Rows from block 3 of the image encoder of a small image captioner, named by matrix and row number. Rows with one number belong to one neuron. Each number is 128 + 24 x the weight over its row's rms, rounded and kept within 0 to 255. All counts start at 0. Numbers have three digits each.
Before each neuron's rows are labels from the 100 images, of 14976, where the neuron reaches its largest size: "responds to" is what is common among them. Only what is clearly more common there than usual is listed. The data: photos with spoken descriptions (Open Images, Localized Narratives). In brackets: how many of the 100, against the usual share in percent.
# gate: MLP gate (encoder.blocks.3.mlp.gate.weight, 320x160), inputs 0-159
# fc1: MLP up (encoder.blocks.3.mlp.fc1.weight, 320x160), inputs 0-159
# fc2: MLP down (encoder.blocks.3.mlp.fc2.weight, 160x320, transposed), outputs 0-159

responds to: text has "white" (40 vs 11.6); text has "black" (39 vs 9.4)
gate.305:170147150166143093156158172109104144126105112123125102129133163129137140118144076129140123116135123158145103102101091168108101188135149108142099102076126162118127172120124086085167142133114162155115120142127146133129120125108154127145114109093090144134127063181122162114129136134134155128146163123141124122136135153157133104170105136133106149127145119116147151107143102167153165147143123138118150119121125116150137149136174113116074087114124113141092129117124103167130114087193133
fc1.305:129120115163136108182135193150093127146093118101114158147166137143126132133154090100153100118086120123085113126122090169109098171119143100145102142072166127121118179102139154088163148152139159143145098159112128108114153114090177152109158147131102147132133077184112120107130117130145137114117150109165093132170107121148123106148128140155109157114136099124128144092120116128111121155131115098152153111121120123147146123152157129118107090110139145101139139143091165124103121112159135
fc2.305:146154152161164111121126153119139103137078116113133157160113136110116114144127113135116111137137119139090157110132142139122127189161174092121124177103094149162156141149127114119149177164107134131136088133108091094078121128127079151122148111130100144125107137143082148150093132165110091156132125110107174118103152105115107131164084096128149133106106094073155129089093112139166135123145110123110119136093110120142163123162107118121118111148105138145109137083119118182145110124100134

responds to: text has "table" (32 vs 12.9)
gate.246:118126102092112129124156129141130148069123138160097146136119120129151095119138161123177080146154149124176134153118136135105098091082133163119126137127147114121118136115140114126151128161095133124155067125133137148126107144106152160099148117122136127162147168142160141106130088101075115132191148151154116139122126157091123132113116154172099112158119141119130091127098140124086146104125114147117123175168107145142127143137191119164125113125171098139164146137114140113102119086147082
fc1.246:142132118166118104098126094153140139147165139097082121119116110140117136147136124100135152131102122172097157111110086140106203112187108088144112160148124146092111115093124113081140143086117126127137187168106189109144128162115096125097097090114150155141099136156113146132120148135104121124111100101136121168162119112123144102111155096129141080128135112100142120138121112127159106150157132127130163124132129117147104097148119102101100153164114171135160088131124115119139147139099146
fc2.246:152127123153127107117177087130141104130119145119100075134134108125161113104118102133122135097129129141105123150151126112132153092179135139122141138162131124117125089102100108102155153109140160115174104127135149101103134177117145163125150095092080098116105093181115084089140132152124138161133114102134136126150174106095152153109149104097115142127116117071089115137088097183113165146133101152152110131146136114145092111153112157126105124105151152157140130101147140142140168149117172

responds to: text has "sky" (83 vs 24.8); text has "water" (59 vs 7.8); text has "clouds" (28 vs 4.3); text has "top" (26 vs 8.7)
gate.146:121093163108127145098109109136143080122145095100139144129131158133177105126178163139136107132082134148111111138112137097120146164148169167143121113124100123115049197136103087155152128158118115110134132136157115193101121136117141113155107124111122119132149128112087125102121117120110148112112162155107136122115099155170120074119117130137131131126114099149103158145068141142140120094139148141140139108109125103092104103164111126125104155085138120144129135127107108156107139086131169
fc1.146:109097152125127147126093121119118099115150100115174132135147154124139083096169174136129088118107130130099106149112130142122154158159163184131116106111096116134087179172092109134163129142127117134132149137149138171130109124129137112166108143123078137147153136104107129091124137106087140089102157126122156122152092157162094107099095154147134128140141120152109144122115128146131133114169157156155161140100131093129126107179111148125133157094133160134125110128128124170117135084144200
fc2.146:134109135111131169156118105112118129091139075137138118125154157141116114127088122107168136112112092159164138046111102156125138193184179120148103132096107083119087178155140111126147148134122118146126134113130133155120122152130112126125093127197137099140124121130092091120132168119104131122116137157108103129173117161142149124113150102129119118118091112142101143115107116143125095167122128109135186116090149139113130137134114170127112135076115142132112125120139128151081129124105138

responds to: text has "sky" (79 vs 24.8); text has "trees" (77 vs 27.8); text has "grass" (41 vs 10.2); text has "plants" (26 vs 9.8)
gate.292:116115145121142119100139129146145152146143087096155107157160099151136149120140128142114123135131166132152101133126157107114111147107152110184100183106117174131110120113111111103121145110120088117170185117141134122145121093178132134156159135115168119123153150133146118086124139128129096102142109110133125116135123089117117074109173136158110081072148143164098102184129107137097117133167139118158135143127092137090096127133124170093108113137168122083125139108122172115104138119121158
fc1.292:114127134134137113084137126143112131130174160117133183104136123164137119149121144137090151106084121131107136149135152148158127114120131149152118157148126149133118076120119124147136142153147131125124167118156130125135111118205138131150128148155141149109088100103136143136144141102179108113130112132097131125086092098106119128081155109147122092092101129149113175133125107160111119086138152193146084109159160116127204090157117125160109146129152149136130112120135156112171130169105117
fc2.292:115076172145128164133103147124105114124155092129101145150088097111125093102142102117112168141120115157087102107092141176144107112099107097190096144135127120143143149105142122177141115149176130123125150106156140161107127107105126120124183119130094105133089107150141137174100139122168133135110110119105149120141146163128110109130131117146131113095131128143130155104118113162088138125118099133126154110138164139105128108116100109125106110160135138166113152050106146131175166166126121

responds to: text has "table" (34 vs 12.9)
gate.220:114131111171134116073132103164149121119140113128094147092182083125133122165149096151127155104157158134081089123137097105104189084105128117102125138141144094181166162082120063134111128134081127140106129162129109109125132144131142125109146131132112077138153128148090115106133136111111112175116126118118111152121140073097153130111115124088139149164119118153100156127123160141166103122108119164129134143134129091134142112114133148160150148092155149120124129114124165117138135140158132
fc1.220:110085116147125129144155100135108103134102172133165121101126081114117137153160124127147139116138150130093109129138132148108127078113116093078140129119149112167098124136120118145118122121094139153134107147163137097116150140133122123088161109158116101129151105170109147093151117124107121182116090114108143148101119121135121112067114117148118111131115100127118183070126117161175156137146153145153119127151168119149178129137129146126154097084188117143103154085093138136117104161089108
fc2.220:111124084122125105129135106094129090137157076157113153098103051110159145120112116156099160145124131159142139136129159154091111099102068137106056132147130120090108120151122116156148137119140123168122135128122112083112139156086125155136123144116153166145159111122147092141109099123091160145115123110154113140148118120145121129080129100129130168142122141113106104139095127098095135124077186155134125130146128123123135131131121098099129149155068139143136160169114133108128121097127132

responds to: text has "table" (50 vs 12.9); text has "sitting" (49 vs 14.9); text has "wall" (42 vs 19.8)
gate.40:095097096149099112121127124096105076112124157110114111118120095154142181088146116149119113123155135135148093126152127138126149143116138138118126123130118151144135135102154101127127093096119154182118114157168125108115076132166094132179112121135099079160165137135134119121102123103129139145126155142116113159114124175142126079148111123136113099174115154127138116150138133119139143094108097131171131116121115145114177106160109181143128177095137120099111142086094141084121104145105068
fc1.40:132148118117123143127160118161140200138143115108181138137126150105151079141118133116135110094136141081113152145126134107162132156120119097137149115106127154162116105147101142084086147176127120074118118138119146148145123131067148089088137111095112181085121142149130174122114162145144113115125124111136121107109179105119193147129166147129130123119135118151132136114110090118100133132126146117121119159124119110112053149122151085092123129132150138159120116159144136133169148112110121
fc2.40:174154131132143121156119121141151137149173127144136135196175148110136121142138136133100135120117098092118145127136119108115107099153177115129156126070130157122140116113099131120094120113103116112121146133138134129074171158090117144154134120150170108115101139135171153109189121102107138117106136128152170066144088112135156152151145129123119082157144145132121151137113114106118124130088145146139073135137118131108080114105142111171140082129126176115125111127163102125175154134149148

responds to: text has "plants" (34 vs 9.8); text has "leaves" (29 vs 2.6); text has "flowers" (28 vs 3)
gate.228:162076104100142128142160123101159153140163110130153165125097153060096130129126127146107143147177102112190143072133140130112117147109133100094157128108111121106109135113153150150130130148119100132098157130151126090118146073129139138123112113150134137138091127153174144117144148151206112136131160151125120112158117128140124126132160148162127117111107109149100135126153112109147110112121175121108135157146115128110132104131135078095123082160146071083139145128111092128145129142143110
fc1.228:166085109116129143114130166175075179144127128150126132099105146148138085127150064155090149116160113128133126175149148156147139142122139090123129149132093146082092115116156181135111134091131139148148122126122130121144139121105193134115083123137159106108180127137153077148138150129135130137136152121120140122137103126139094148156098110131118141131138140126130135153120133132112169155131082103167060107152130129140116125126088105154162091117124136116111138130118118167114100154169138
fc2.228:151136098131127114121151144179139126126182089127136110161096153176095139123116126122085122116120088109146101133155108153127131123144137110112142154135151120127137145056138136159156139111140146137112139147147122140126131114143110109166102100135117143094092143106143132142146126150124092129145115103099133132093101078090148125150124116115150093139094123119156159114137168149120132113116102094079119094106173112111124075153129187132118123117158108102141133134123132156116182111053173

responds to: text has "plants" (25 vs 9.8)
gate.4:097164128129094159111165119177092152183140104107132114078153143126095119127109138134130147159137092103127149124087148135122116145147103164107151147137090110158100096144174096120096115128147074157153126099155117132114139160110118100114119115092154137139154146138148174168141139136103124144154099104121131121086151154109112130137161123104134148126175146121173138172098109119095135127159150110183153126112119168120124159143132160138151115131131115128131102073124119117156086154136126
fc1.4:125135127144120129130073113065085115090123120115125140151108135127146104118098129118071116115147125113109126100166133116113143080118132099103106136109098160118123178125076156130146115113115170118140125130139145102129066078107143141154102156154118090163149118126120077121094154072138150178139145164129154133136133081115151157097144097129168096130148150160132122130104139110115112131144124081125153150129154107159134115114083113155127113166123151120139106159131142134125142087114140
fc2.4:130089108149143097142131137087146128119131066134144142143116165130111151132111137163106130130162128106164153114122146123163151134132125113109142106100139099103121155119141129094105145124065129088125141114122122148188081117139135179099064095166105147149135091130090133132151136087108105104102143139128127120162150086128130121159119104075136149102091184096145110123137125116153173139099111146112147158098154162151129137161078111155131133136126122112110137147092145128119138117140150

responds to: text has "grass" (26 vs 10.2)
gate.295:142122124126107153126182130117120148146150146128123106126144146186144137091119116121114123093112137133111117154137144080111142139093144104125101167094137127127134110102075123134131089155119118178107092066147091116143162151185119125068140158139130141104109145123147110099153121108125142159142133126113129123128111120168108132114126140117171105132115152167118112153148119157096153111142102106136108142135090121110125154136114058078109157161149139074091107125130118130093129154158168
fc1.295:134136141109125132148094097132126109117137091148112160178193102074105151142117151104146136147141130159109155152143099168145163111141135170137159138116156138164127139116129113111106130103120124097135178110105165129107117147064116150163131107142117132156145094106113136137121114139134117130147091112139109120137176126080110180106107120155104088140101130094149135103097133118156122105128147131135146155097123156116138099070133172129092106113105136140100170118144149157173127132090116
fc2.295:091158123167133133125111142105116141115113149099124132142101147087127133141132152112139116136183117154127101114116087173063163099167100176134167092158101118128127154105166120113106145092151133130142125134125134143122086154124138120139144137124132121180128094135125135074147179161123101123131078110130133132137135111129128197141145127160129198121146149113099155152105108104150122138157111143149145124109123159117183133132106123155115133102105122159099145111130086144113153112098145

responds to: text has "white" (48 vs 11.6); text has "black" (47 vs 9.4)
gate.132:129150122135152111135102173125133133133161114129120146120132143144087129138142112113139090116132156105090180120114071196104110179150113140149131105105127131164136119105138111122121094150095143115146087144145091098105131163121136130121135128081143123122083073123125122164166170127157102144100131109164075079120170129132109156099122101139165157130127087125132147098157151116134138095150138164159129119147105096133162151176152121137121129127137118097118132149101122104127147101095151
fc1.132:142108156157143147103097112110137143149105092114146095120116081136188088176166118123129143142147144149127159126168151169102117139107133124122115141110102175106154128150176118143128185084136118085155149114139148096112151103113125146115115133150152180152144162144118136119106132106113083117140139070072163135136130139103104111188125125122107090102103137108151176149111136150111092151109143122118149129118132137119101142134092141155131117123154116099132134151145095150157115112145112
fc2.132:134131151143123143143167139147121097143095129112131102140065180146160135148125147110137148161155124082103137114155149099119120108126185094137096149124126163150142102108181098145112111178125081121128121137179126107168149157111156148083120146121093164149148109145157142186105158097082124110122132109129126134102141110130105109121106135166146147115134075138128121151131107127150132115143132091107157148133097130152111137069106132137132119109129100137110164134137172120136169145143106

responds to: text has "plants" (35 vs 9.8); text has "leaves" (28 vs 2.6)
gate.317:092122176170126149113175099135139123137123151106156120104105091074135136134137136116141140130149095128130135141121116112103137130132129088166157117113109120119127168112131147100112104104105106144115116142151149122135149139115086158147110124134130134139156138117200111093138158107090144154157106121137149094163157132099116144125157163100116163120091195141125099126146135149113129115074086162147123129103091119104131093139116063166146104122163133102141136115087098134124124165102164
fc1.317:099140169187174130151118123133117086100131134124119112121142131118157144149119146100129130130134151115139160137128124127097129103174129140139096150120103144072116112141144139167124085128092142127152084081125138152116091128164151128125151122166111151143129110095137130132194109116106125118144175092089139138140159116106115161143146175117146156116131164156151141118125126144145136103114064144129123124107098120150142122182093104111175071116098126158135151149126112110133165128087144
fc2.317:154116123151140106109133111118134132132126132147131131110112180170151143155152140136156152099130130097138085090135131111153159103136134094105139130140141112133099144090109138121125172202134122126115134125084129092113127102121087128095170141178153103118146172097140119105129146102130117135137109136109164155150199094163123130129136123121104125130109108145122135125081132128161102135111168115143140161121145112106150095092106120143146131151145162145152118079121106047162160155157135

responds to: text has "table" (40 vs 12.9); text has "sitting" (35 vs 14.9)
gate.30:101130143134131112140117105144143180121114094139144082098138143103162110148136121077124111114096125087117081084167093116148113093134117106129104114106090155116116116107107105140138147117133135165144188152138110161121129136135151137141153121129148080153168147141118103155128125138104175142166143160139128168124101120124069103121134118146119166114093170131111147163103161136108152159101125178146139126129096173134151097133142127123137184092132117120141094125112139146115093137106092
fc1.30:170104166104089109116132144137092157127109148102144129121128120147099119159115127141177119128132116094116111097120144120115168125170136142140153146176130079184128111162100128125138128133068066131158142100139141162118085120113113076142135106144126153159114119145090153147160180106169124127140137083101096126096116173115154135092131131143130154099098122136130143143134130100104100101137135132124151096093118118143112123141128129094150125113122149127110078105068105114151134101140114
fc2.30:112136145144113143091115116145123105125103120165122131119142184111119152113073121127138142146110123128144187113139125122149129150115155115109090146119166136163138109174104113172149116088125139145073086181161143142168097106170114104089119129098147129127112103099142136138139164136119125150144109089134143125125125143184103116130102107069089125146127116154112148135094176126102119161129118159164072109126138115151120135130101097163134128128104133120146132097121098155100144162150158

responds to: text has "white" (29 vs 11.6); text has "snow" (27 vs 1.3); text has "black" (25 vs 9.4)
gate.306:143082111055139141131097131107111105130121152131147120111104120132094127096150107114125135116111112155130099137154121130173181147141159109108152097105150157164145136108170086118112138141156138141148136142119152110135124124114170106149138106114173122112168122128125102092124129132111135107161101139155154103150108114151136096133124118147107146127151100128135095095086104142049140112135146140179125099118164123166183131093128082149159137119128129109151143142113169112183113120154107
fc1.306:090177157127117140096113124108108109129149114173118124103131151107127078115128119143180120095146139158162162100178101127139146126114132111125148099128133083134092099132074113116080132125110133152113151120099166116156146126131118139107118153134123116153176089129129144115105111137140098101142163146128120119087131105147119128120159124159088085165131088128111153139100123083103134093104142120094117118105103116121168123149158124156164094112111099121135155116113198112173152116152125
fc2.306:133170142132126129112152095100168185131090096111143150114080081115127147151123145131101098106150121128130138133130145086139157116165138149135164108123149173144117117088098149106143109149151139154084153104126132134138098149126141132136150131137111178139155108145155120113142141127163115191112127146096147145165098123094090134106110125124094135178121147136116108129129147139098112117146140065073136142128097140120145138099131139105077116098122124143129102168090153145131184157136114

responds to: text has "white" (28 vs 11.6); text has "black" (25 vs 9.4)
gate.5:155118073128120142130131153191135142133110142131128104128125118135123087090157144114146125096141143119117110094125114115149077082136140127137109136148124120145114114162150160138144165144124126105082090094105125112148121121129159096167101116113089114086127106168152128105183124093158151106133158126162116098103105132173157154118136157130145113118171154144121132116147179103149080151156118140163112117127122119131139157140110144118170164118156086102135062123146112117152121136085118
fc1.5:129138125120113085163148134134164140122148189174125182171152134115144110130102141173116122120150112129185156155138139167167162162131153118125170089154146095138140167040125140148093136151134143159097129112137123139111111117151129168110110125118131127157131153133143110102108133129125115147112159161128136135134125133117126138157151120087140108139105169118134120074113109148106161104071123120123110136120136094083119119166085140118145157115108136123152165096100131141130115148136125
fc2.5:144122142143143146111161088137150155109125150095155142147111123130125124115140154133126147106170177121084159120127154128099205133137118109121139131157124154110129134161123156138144136114112103112111099094144104074151126112137164191138108133148131152132116172106151128133148145113120123133115117134100188146172118167123128138128111139132072089176175124089128134100102105118120127133097159110172162138083102109147111103176128117106154128128128113138172144140152112112158161102140148

responds to: text has "table" (31 vs 12.9)
gate.274:130104117098143140149119100148113088111106107106113154112098166103157169125127110162103077164078137127126161146108167156119153177114093151109124120138109075150138124122098141161164148129148106086110123080131163126139158134080138137124178101169136133109109107091141150153107100124125144098090123160143113091113123134127119157152143127142110113121132142125140099175163136133157137076123103092116107121088175112153105153090159166138141128140115127136141117114145145103144139105143127
fc1.274:116142157112158126167088138130159102139107133093128143124082177095109170106097069151132125162144142140107126124102134110106131147112145154127160124148129094119131143135142156113174140167154089098119095080094150119174112111142122157155134120150143157122131092114127163149102140105130112111080128166121131106148121118119114165153154101135145151130108103134123105135155131152138138067131105090150124093137156100153147156127166138177135063114142111138117140150125127092166129117126096
fc2.274:150115118120140152132132093141105135134098145136142129115136139100119172127102185091079141102130141094140146132115165125146091128155130123162110136099133137164093135125079112088154132133105115140105106128161141155106140156122149157135141125147195155080143092113160122123088138130146111122179102148100109146103111135124141096113129138107098114145104106130147125168132153141094118124132106123074110103189098157117138119083084147171138126103149128120139152164094088096150139127164114

responds to: text has "grass" (33 vs 10.2)
gate.264:144131133102113132126102104155095145147139120101148147112134139107102120153109169146140120127136114110128147155167171154115148116127167108128096092143163178149119179145121138104174109126128099155129103076116135109135094140121111193097111108133148180139141113143123166119151158130133128125067127133117159161143153141141121092149127123146096118112137129135128157114137148126152143098101165128084137151091098111115091199121158136133101174085120151101129153143148105156141156106102148
fc1.264:140159102118123153139098152130158124123118119127153130127146122160170144101136088116110107141094164157130113105066131091127137150132154127107153154117106085106153132083122085123104092134113148095110158129103145169124154148143124058181157154118123092123119124135171114146079128143135092123135124120172104113087080132147122144113112137145135115123120103127121108113119122138134140113128089104164143101158135147141166114135106132134163094143110077132156077143113133115120189157152146
fc2.264:170101169165149133093152150125129062114116126118142114135155135153156106119120139158111128104098143116118159099139142119099178113143091118121105113134097131160122149118159123090083115124160109149127107116121151152168150147141122133102114094149179135138169130094122104160104111142111105086145096126136188135128121174122130159181164144131140150126118110122146122135112093048122157106131135117173179120135137096129113123099099124109137139121122159105129122142120160127100133169150139

responds to: text has "color" (33 vs 13)
gate.197:129156123094149124127132146131133078134129128135118154118135112082114128121087125109123127133135125103144106131119148159124087120146118117123115116147134135143106131136175144141119127125106163131092153136086143117125074173157128150151140080154132115069095122140161126099110126177078118171078146127121101079094095106103173117090103117166118147135135131193123130138135173127113161109191140118107148138101132161159121121124071116122162152120127161115092126124133126154163142135130142
fc1.197:133134147127145122137126137140141088109128110149146129110130141097112149156131094133106108157154129095121155160156134115180116103122128084130108134109091115111118143120125149145131153117089124112100103131109117132099122137126142130151106107177131135138135124160211129075107168148106104176064122100087164112123106135116192108114112119120117131108126135183138127146139148114172123131159124097135144094138163162097115128124087160174144141162107132108065111141117132137142097153154134
fc2.197:124135133151103121127117116129140091171116108139098091122130127141119151137187142141107098138118076086119138120133103123169107082126162111140173152082113119118120137098147165119146135098083140124141117092111112168130097137161130143115135119124116182122124142165138147086125140132101134129153105122118125137080070136107160115151135154123105147148130107073131118174139148153144188128079105140128117168112102119117164152134120153173140133128176129084104167151125134141128141101136112

responds to: text has "grass" (26 vs 10.2)
gate.223:118127063116123147120126094071139128150132146157141097130135085150143141135110150150144146115119115125124111145120155128132129127194145110144127126118111085166117138160118119155156126133099131085143131129172109139084109112133101134091150122131126135133116135099082119183139099080119129136152148139112167165122113098141126130152123155157176136120092107140078119141133192095132101079091134113137098141149099151117088081142115148154130150133120103134128154100123116127114152063120146
fc1.223:155097164141097130133124124167105130086120110098105129100132180108104122129119115113120136121142123133152136110128113099119104112069113160105141138153150184110121109106145119123102143115138131165137166108109125099163102126110150144162097147144133139130120136167164133095143141169140127110144113134148084127137151156112122109126135109071111094120140131131159149135137038169146164192156124162105150117129161107130187135112150123112117085138128129117133082158152142113122112161146123
fc2.223:163131129150128125105135133126123120113141130143117124100132149173126144140133147148104143147112117101144133117178133142096094114136136087145159115147175147111139170159121121161104166132149108084139118123047085096135121143129166116166136096102086127107143178091128141121168119132112086075146115127151141119144150124140169102145165076107144104147152160139109094157124096163141170116164149123088120096156148117086116134117135109123107126161094141101113100134121128127148105154132119

responds to: text has "white" (31 vs 11.6)
gate.183:128146101144138141137170113156115127150113136123134116137128148136105142162142122070137146106140148064095108108146124114147127132175104114112153110145164102126107144099151087128095172160100108124150126147133111160142134166167156111115180126162102093114086104153145168157116120151099118115142144111093110134162119132140109086063118127104134151182124155165139128126119150106116146095149150147126110142063162133103121132156134091120142116119116106120098116118123135135153154184141151
fc1.183:146102098127112128111137125143107127139130096174137123167154105080147137099129157124099112160128068082133121148161116142157098092175089142106132121126114085144155135127147121107142168139118104125122126151153141136148101168133129119145108101143120069145101126133132134100070146122108142116124161133103127073126109141138115082130173131135122175164102174165123106160132138132130179127142166125135151132119146094117133162107048120140129128099141145121109130113125159126150130168123137
fc2.183:122149155134056116107145094145121118098127114151143137150110131133167114081120127114112120179159137078138128187105142129168095127155139112119128133124153151122100103132185107104149164124153121110128137117101094102081106129124132137101150119164096116098081100079148139140158121143090105152153124103093178110150089148118145105129151105106126161118141161131136111135146133142141143119172103144098108115110106134111129118123107109092160153110158137148094173144134124161117166137139157

responds to: text has "table" (66 vs 12.9); text has "sitting" (64 vs 14.9); text has "wall" (57 vs 19.8); text has "people" (54 vs 22.1)
gate.53:128130172140121080145098126096113080150124125141138127116142142116123133102136132128147086128114116116142122090149105129108164133125104112113174105149149111116152152090146113152148114086130142135094165148122086097130123146141113158126121114116101115164131136160142103153113127099157153171143089126123127143119129153132127091146126127164157113168137131112139102141114111118094128170123089080168121099158156163123186183145150128157106129169155108123059155132084169144109105130112166
fc1.53:113131128126140157117168134114152163143119087173095126136112106098126167173139110101149129158161129138117136140123123105136114124097116142159083114124121178165071122123134137128125163171151091083166128156124164162138120116115156117139120119125157115090129095116126140102139123120131087081121135130119155118126124107140182145096164130158121110129091125165093159121146182101150099116119131133129140149098127124147102060102161144090117107113085166136127128120173133132150154125098126
fc2.53:158127096129109102136130123134105159134156142140095154126123077111129154135157160100159154087120135114138148126117142151106078092094148122114094096090130139174146096137101140117167148144137128121123109145122163145108119107126154120110103139133148126069126149103068129141145129121117129164154153144153149081122073136154145169143130102109137148181091104151113155120155114092108104134119152151140108113149110143177087075131130102122111089135103123126164131173145134135139134143172137

responds to: text has "sky" (68 vs 24.8); text has "trees" (58 vs 27.8); text has "buildings" (36 vs 10.9); text has "road" (31 vs 8.1)
gate.107:116110093155161116138117129100123108158153129124162146095137173180129136116133137115134069138128156177095129096136122102130147107149146087157157104152091138152130154129120143087116153141109093086134120139152160124151117136137139124139130152115125115104134173134157128186112134161152103090128116126124143122146082134124107161169124135142081162178160144142110109100129148148145092135104129057119110145162133147143128150121147089148155093126102104099125112107121102121076111143149149
fc1.107:136138144110101085113118169099161100166102180100157169104111127152125108142121116125126123112145105105093149136130137091156161103123115131119118114108124139150153116122148130112125141188181088132122139124119127129100137137133143084134108153084134081102122150133150101153120150104138092182141134140118156161102126142127123080163093108105115108140159208133092127134105148123093144093098149103138107163087104107161141126161126134137124126143117121126128087129115172149126161096148121
fc2.107:137157118108123138141110128106170153154163142190162125124139167149136171130121138126137139095098168113155106178137155120122154148160176128155118131161130113129168112140145144087160104149111154123119090122126171142145095145114116181142131130111154178086131082133149134117099164112137096098117158144124147110098132141122081108107146137129141110136118121131114137159101140136110167095108132106117180143093152153122123121143112113115106178126127168141142133146072114082164115127145110

responds to: text has "sky" (75 vs 24.8); text has "buildings" (40 vs 10.9); text has "building" (39 vs 8.6); text has "windows" (30 vs 4.5)
gate.298:157075145075104105150140132093082124142119144150096128121117146127132078145112054159132113142139127107131118138149110117126120109167117142134138139146062117108129102129107104118129138160120120174137099124113155113128136092157135173154092142128131122123131127088078141099132124165160073170114126123179113136133110106125138107130148117102103084141109165109109144135126107114174132127149106138111148134126156112144121097110148119173142121154124107116121094135150108155142139143068183
fc1.298:125103128118109118121115113094101122153109109130144151155142156097179119124150130149073121174134146162143099115086105093163106165128165127154158103137134105122117145094142118141117128125115151120114131111108125097104134137111149131158096099153098067104125085120113125181119148099149114174146125135133121122105088124094118122093131111091149106150137183080095120096160138176170133145131120150141094124139118139136089161155134122108104146136112147089147158113144084128154147095163129
fc2.298:140135096132123146114107136088151123109128138129155135172098100099094155105129094163137143130106103139095057106110113055155132126086159123111140123115114115110133098144134137117122133169121150102131155140106149100125140106154102142125120156131115108122149132139110102141118140129162125073129138172100106094128168118101142080118126190118121148181118119138154095080107127143133138106132131118158129120086105067177096152127118111119115153129147117151119151128134101167092126089117131

responds to: text has "white" (46 vs 11.6); text has "black" (44 vs 9.4)
gate.265:110137111123114155152147138125125165129167135153098160149141149136054124123117085110151141122118108131130123114094106158166110114101109151143137099114132112116101091113104116117132068162106170121156110140113112170086112157109156136122186167131124115102060094123105120117181150170148144128147111137153088142114168145149122114108119120147170162126124139181121119152169123129145144100133137160162089113144110169116125137112161153133112117152153136117117114111112113097115130139139155
fc1.265:122160087115111132125127148101114113113170155157120161122145130117072113082104078108141130119127105093147103128089110150129109122124106165142120107098127094128112104107105082120139092117125171119149133135114149152131103140109190134141176125090145094119086100120115152138148157169135136136122140094160093136129128119153099139088129107109164205126130126132128136097156157146121126101135114151164114134137112183117172131150170145102113118151170136096099104127114110118100128128147139
fc2.265:120144121124120127118072147122130097112180142159133133123160094135105151123133135108149106113122107122162150128111126165158099101085087151131143100174118142118106153177092130116135102111143135130128145130115139149120121151154116079131141133154125057102140135156164135140137122124187179138101109148137094126114068139124099181133164143102148152143142142155161134121151176138134132114110147167155089134103139125078141125172133114144144100148132143117127117140118163101082139156119103

responds to: text has "grass" (30 vs 10.2)
gate.217:135104137109109068147131131115145114146182159133112149137113107159067118142149138101083115142106162133162125116103121127108127140156173126128152158108158132069107114121125151127135132131092118162135084191161115137131133105122097139109141152158147128141139087116119115139124081122120120125146153153095151147105116086120117148161170145114160135125139123152086137149142160112119135128110107090120099145185126090115098085118138074082138139124148176125127172148155134129142148129133140
fc1.217:108159147099133155123133117134111102145111076116144127140110127134153172129120106123161145119147117137123122123151084109182130129162080128127129104129135113132153157126169165101138160093132145148124134084128158121098186130129121088130112120138179147133138161107150148124098145135132159156132111113128078160109143114092184139128136123135128091108157104107133151092120090148115097171149120184144128122090146113169133165139134150129151121161109125176127066155114126162148096111106120
fc2.217:157150138126125165161144140071106070081100160138139138107131160131117114085115114156135148095115107135147152106116114161103123089150112162141146120151175161146138085134163108138127103136174115095142153145132127121136088105120152143123151161141121118120177119133108141108143124133165144123106140112144113107144152092114112088174149098109087127167089119125153140087107121109152125149155139150121117176157140132147105120120132103119160086115148089135072110153139091137150120130089139

responds to: text has "plants" (41 vs 9.8); text has "flowers" (35 vs 3); text has "leaves" (32 vs 2.6)
gate.244:073107100142126125088132156115123139151157092118112123119116135106138168127139109151088095108148142129150110104140107158102145126127174092087125191150151133104073075126100110175148105141124144152136146121124100158130137149147113168147124157169119138095103134106127166131123127151108114106089128121121173115168135065116118133116139145115145148147169136109114109158104122140162133144106094132118139151186098133118125095099119131135118117165129071131122146146171110150117148132105152
fc1.244:129093121089140155116141158104124144103101123141140126127082134146106123116136116096128194098123160126117140117124134113122165100127161127140103135122157104119122201130150138134146114122122110099116110112126103089143110136118118145107109150107108149110122106097131125112124138140162138097145107121128114122164099132165097161162116177089125149117145140111139173154120178139105137146153147157092155083156110120141146121113104048118132098120122142103181102079103089117161103165097101
fc2.244:146151110109108103120163123130133136120184109112117108147151155144137121159131155104085138149152137151118126165095146131136137154110102129140122104110116156095084115119153113140079081145164129135169117134118146154100131146061143125124180145131118103127089136113129084099138104119134169154146155105164087125195139152107102130169076165096124124132118110118102127118138136099060128136127129176127117139116164142125130108106088111118130102145107125107154149095128138132105116141103164

responds to: text has "color" (34 vs 13)
gate.180:106134139134135151144083147143141076128159096115115146090121141101119159125159139106108107122170098084107162162185160132125119113131162153103183111157131116143139132140109162115153130128113157121134113150120135168089147090086126121103140118104141154138133130130143121159135100131139145125109179128117115124136095160101113083093134169137144140139133130131094140131164108139100180093171077128117100133185147159142119116114157118107131102135111111100116107124097144122177129086153161
fc1.180:164142149135091096127117145146118138146128152130129122128120124140100115078135142160120114131133108174160141133147104122171122127132086142150131105109158118133112112133094071139100170138120091143167148137132102129129145139146118141153129136142103069106134126122102111139092116154133141135145081122137133149125172150151139140162132136123103132102113131130183123155076109145118104162082148118158165134110100123112111147144069090111084121208123118169117143107158123134136095147075096
fc2.180:129142135123127156157091066133119099139135146183134138094153111146147134085142190093179100161127183134157096183097120066165154114125109110121097103170150103121102125098142105120124117126136141135135173116174120112080124143122128114110132133118087132136134106162150080141132105134135142106132142139130135123084137138089120153121134151091118097146128145124125094120130125141158140142117111107131167162152141099145098122149122168114141148114167121151095131161116124136089107135114148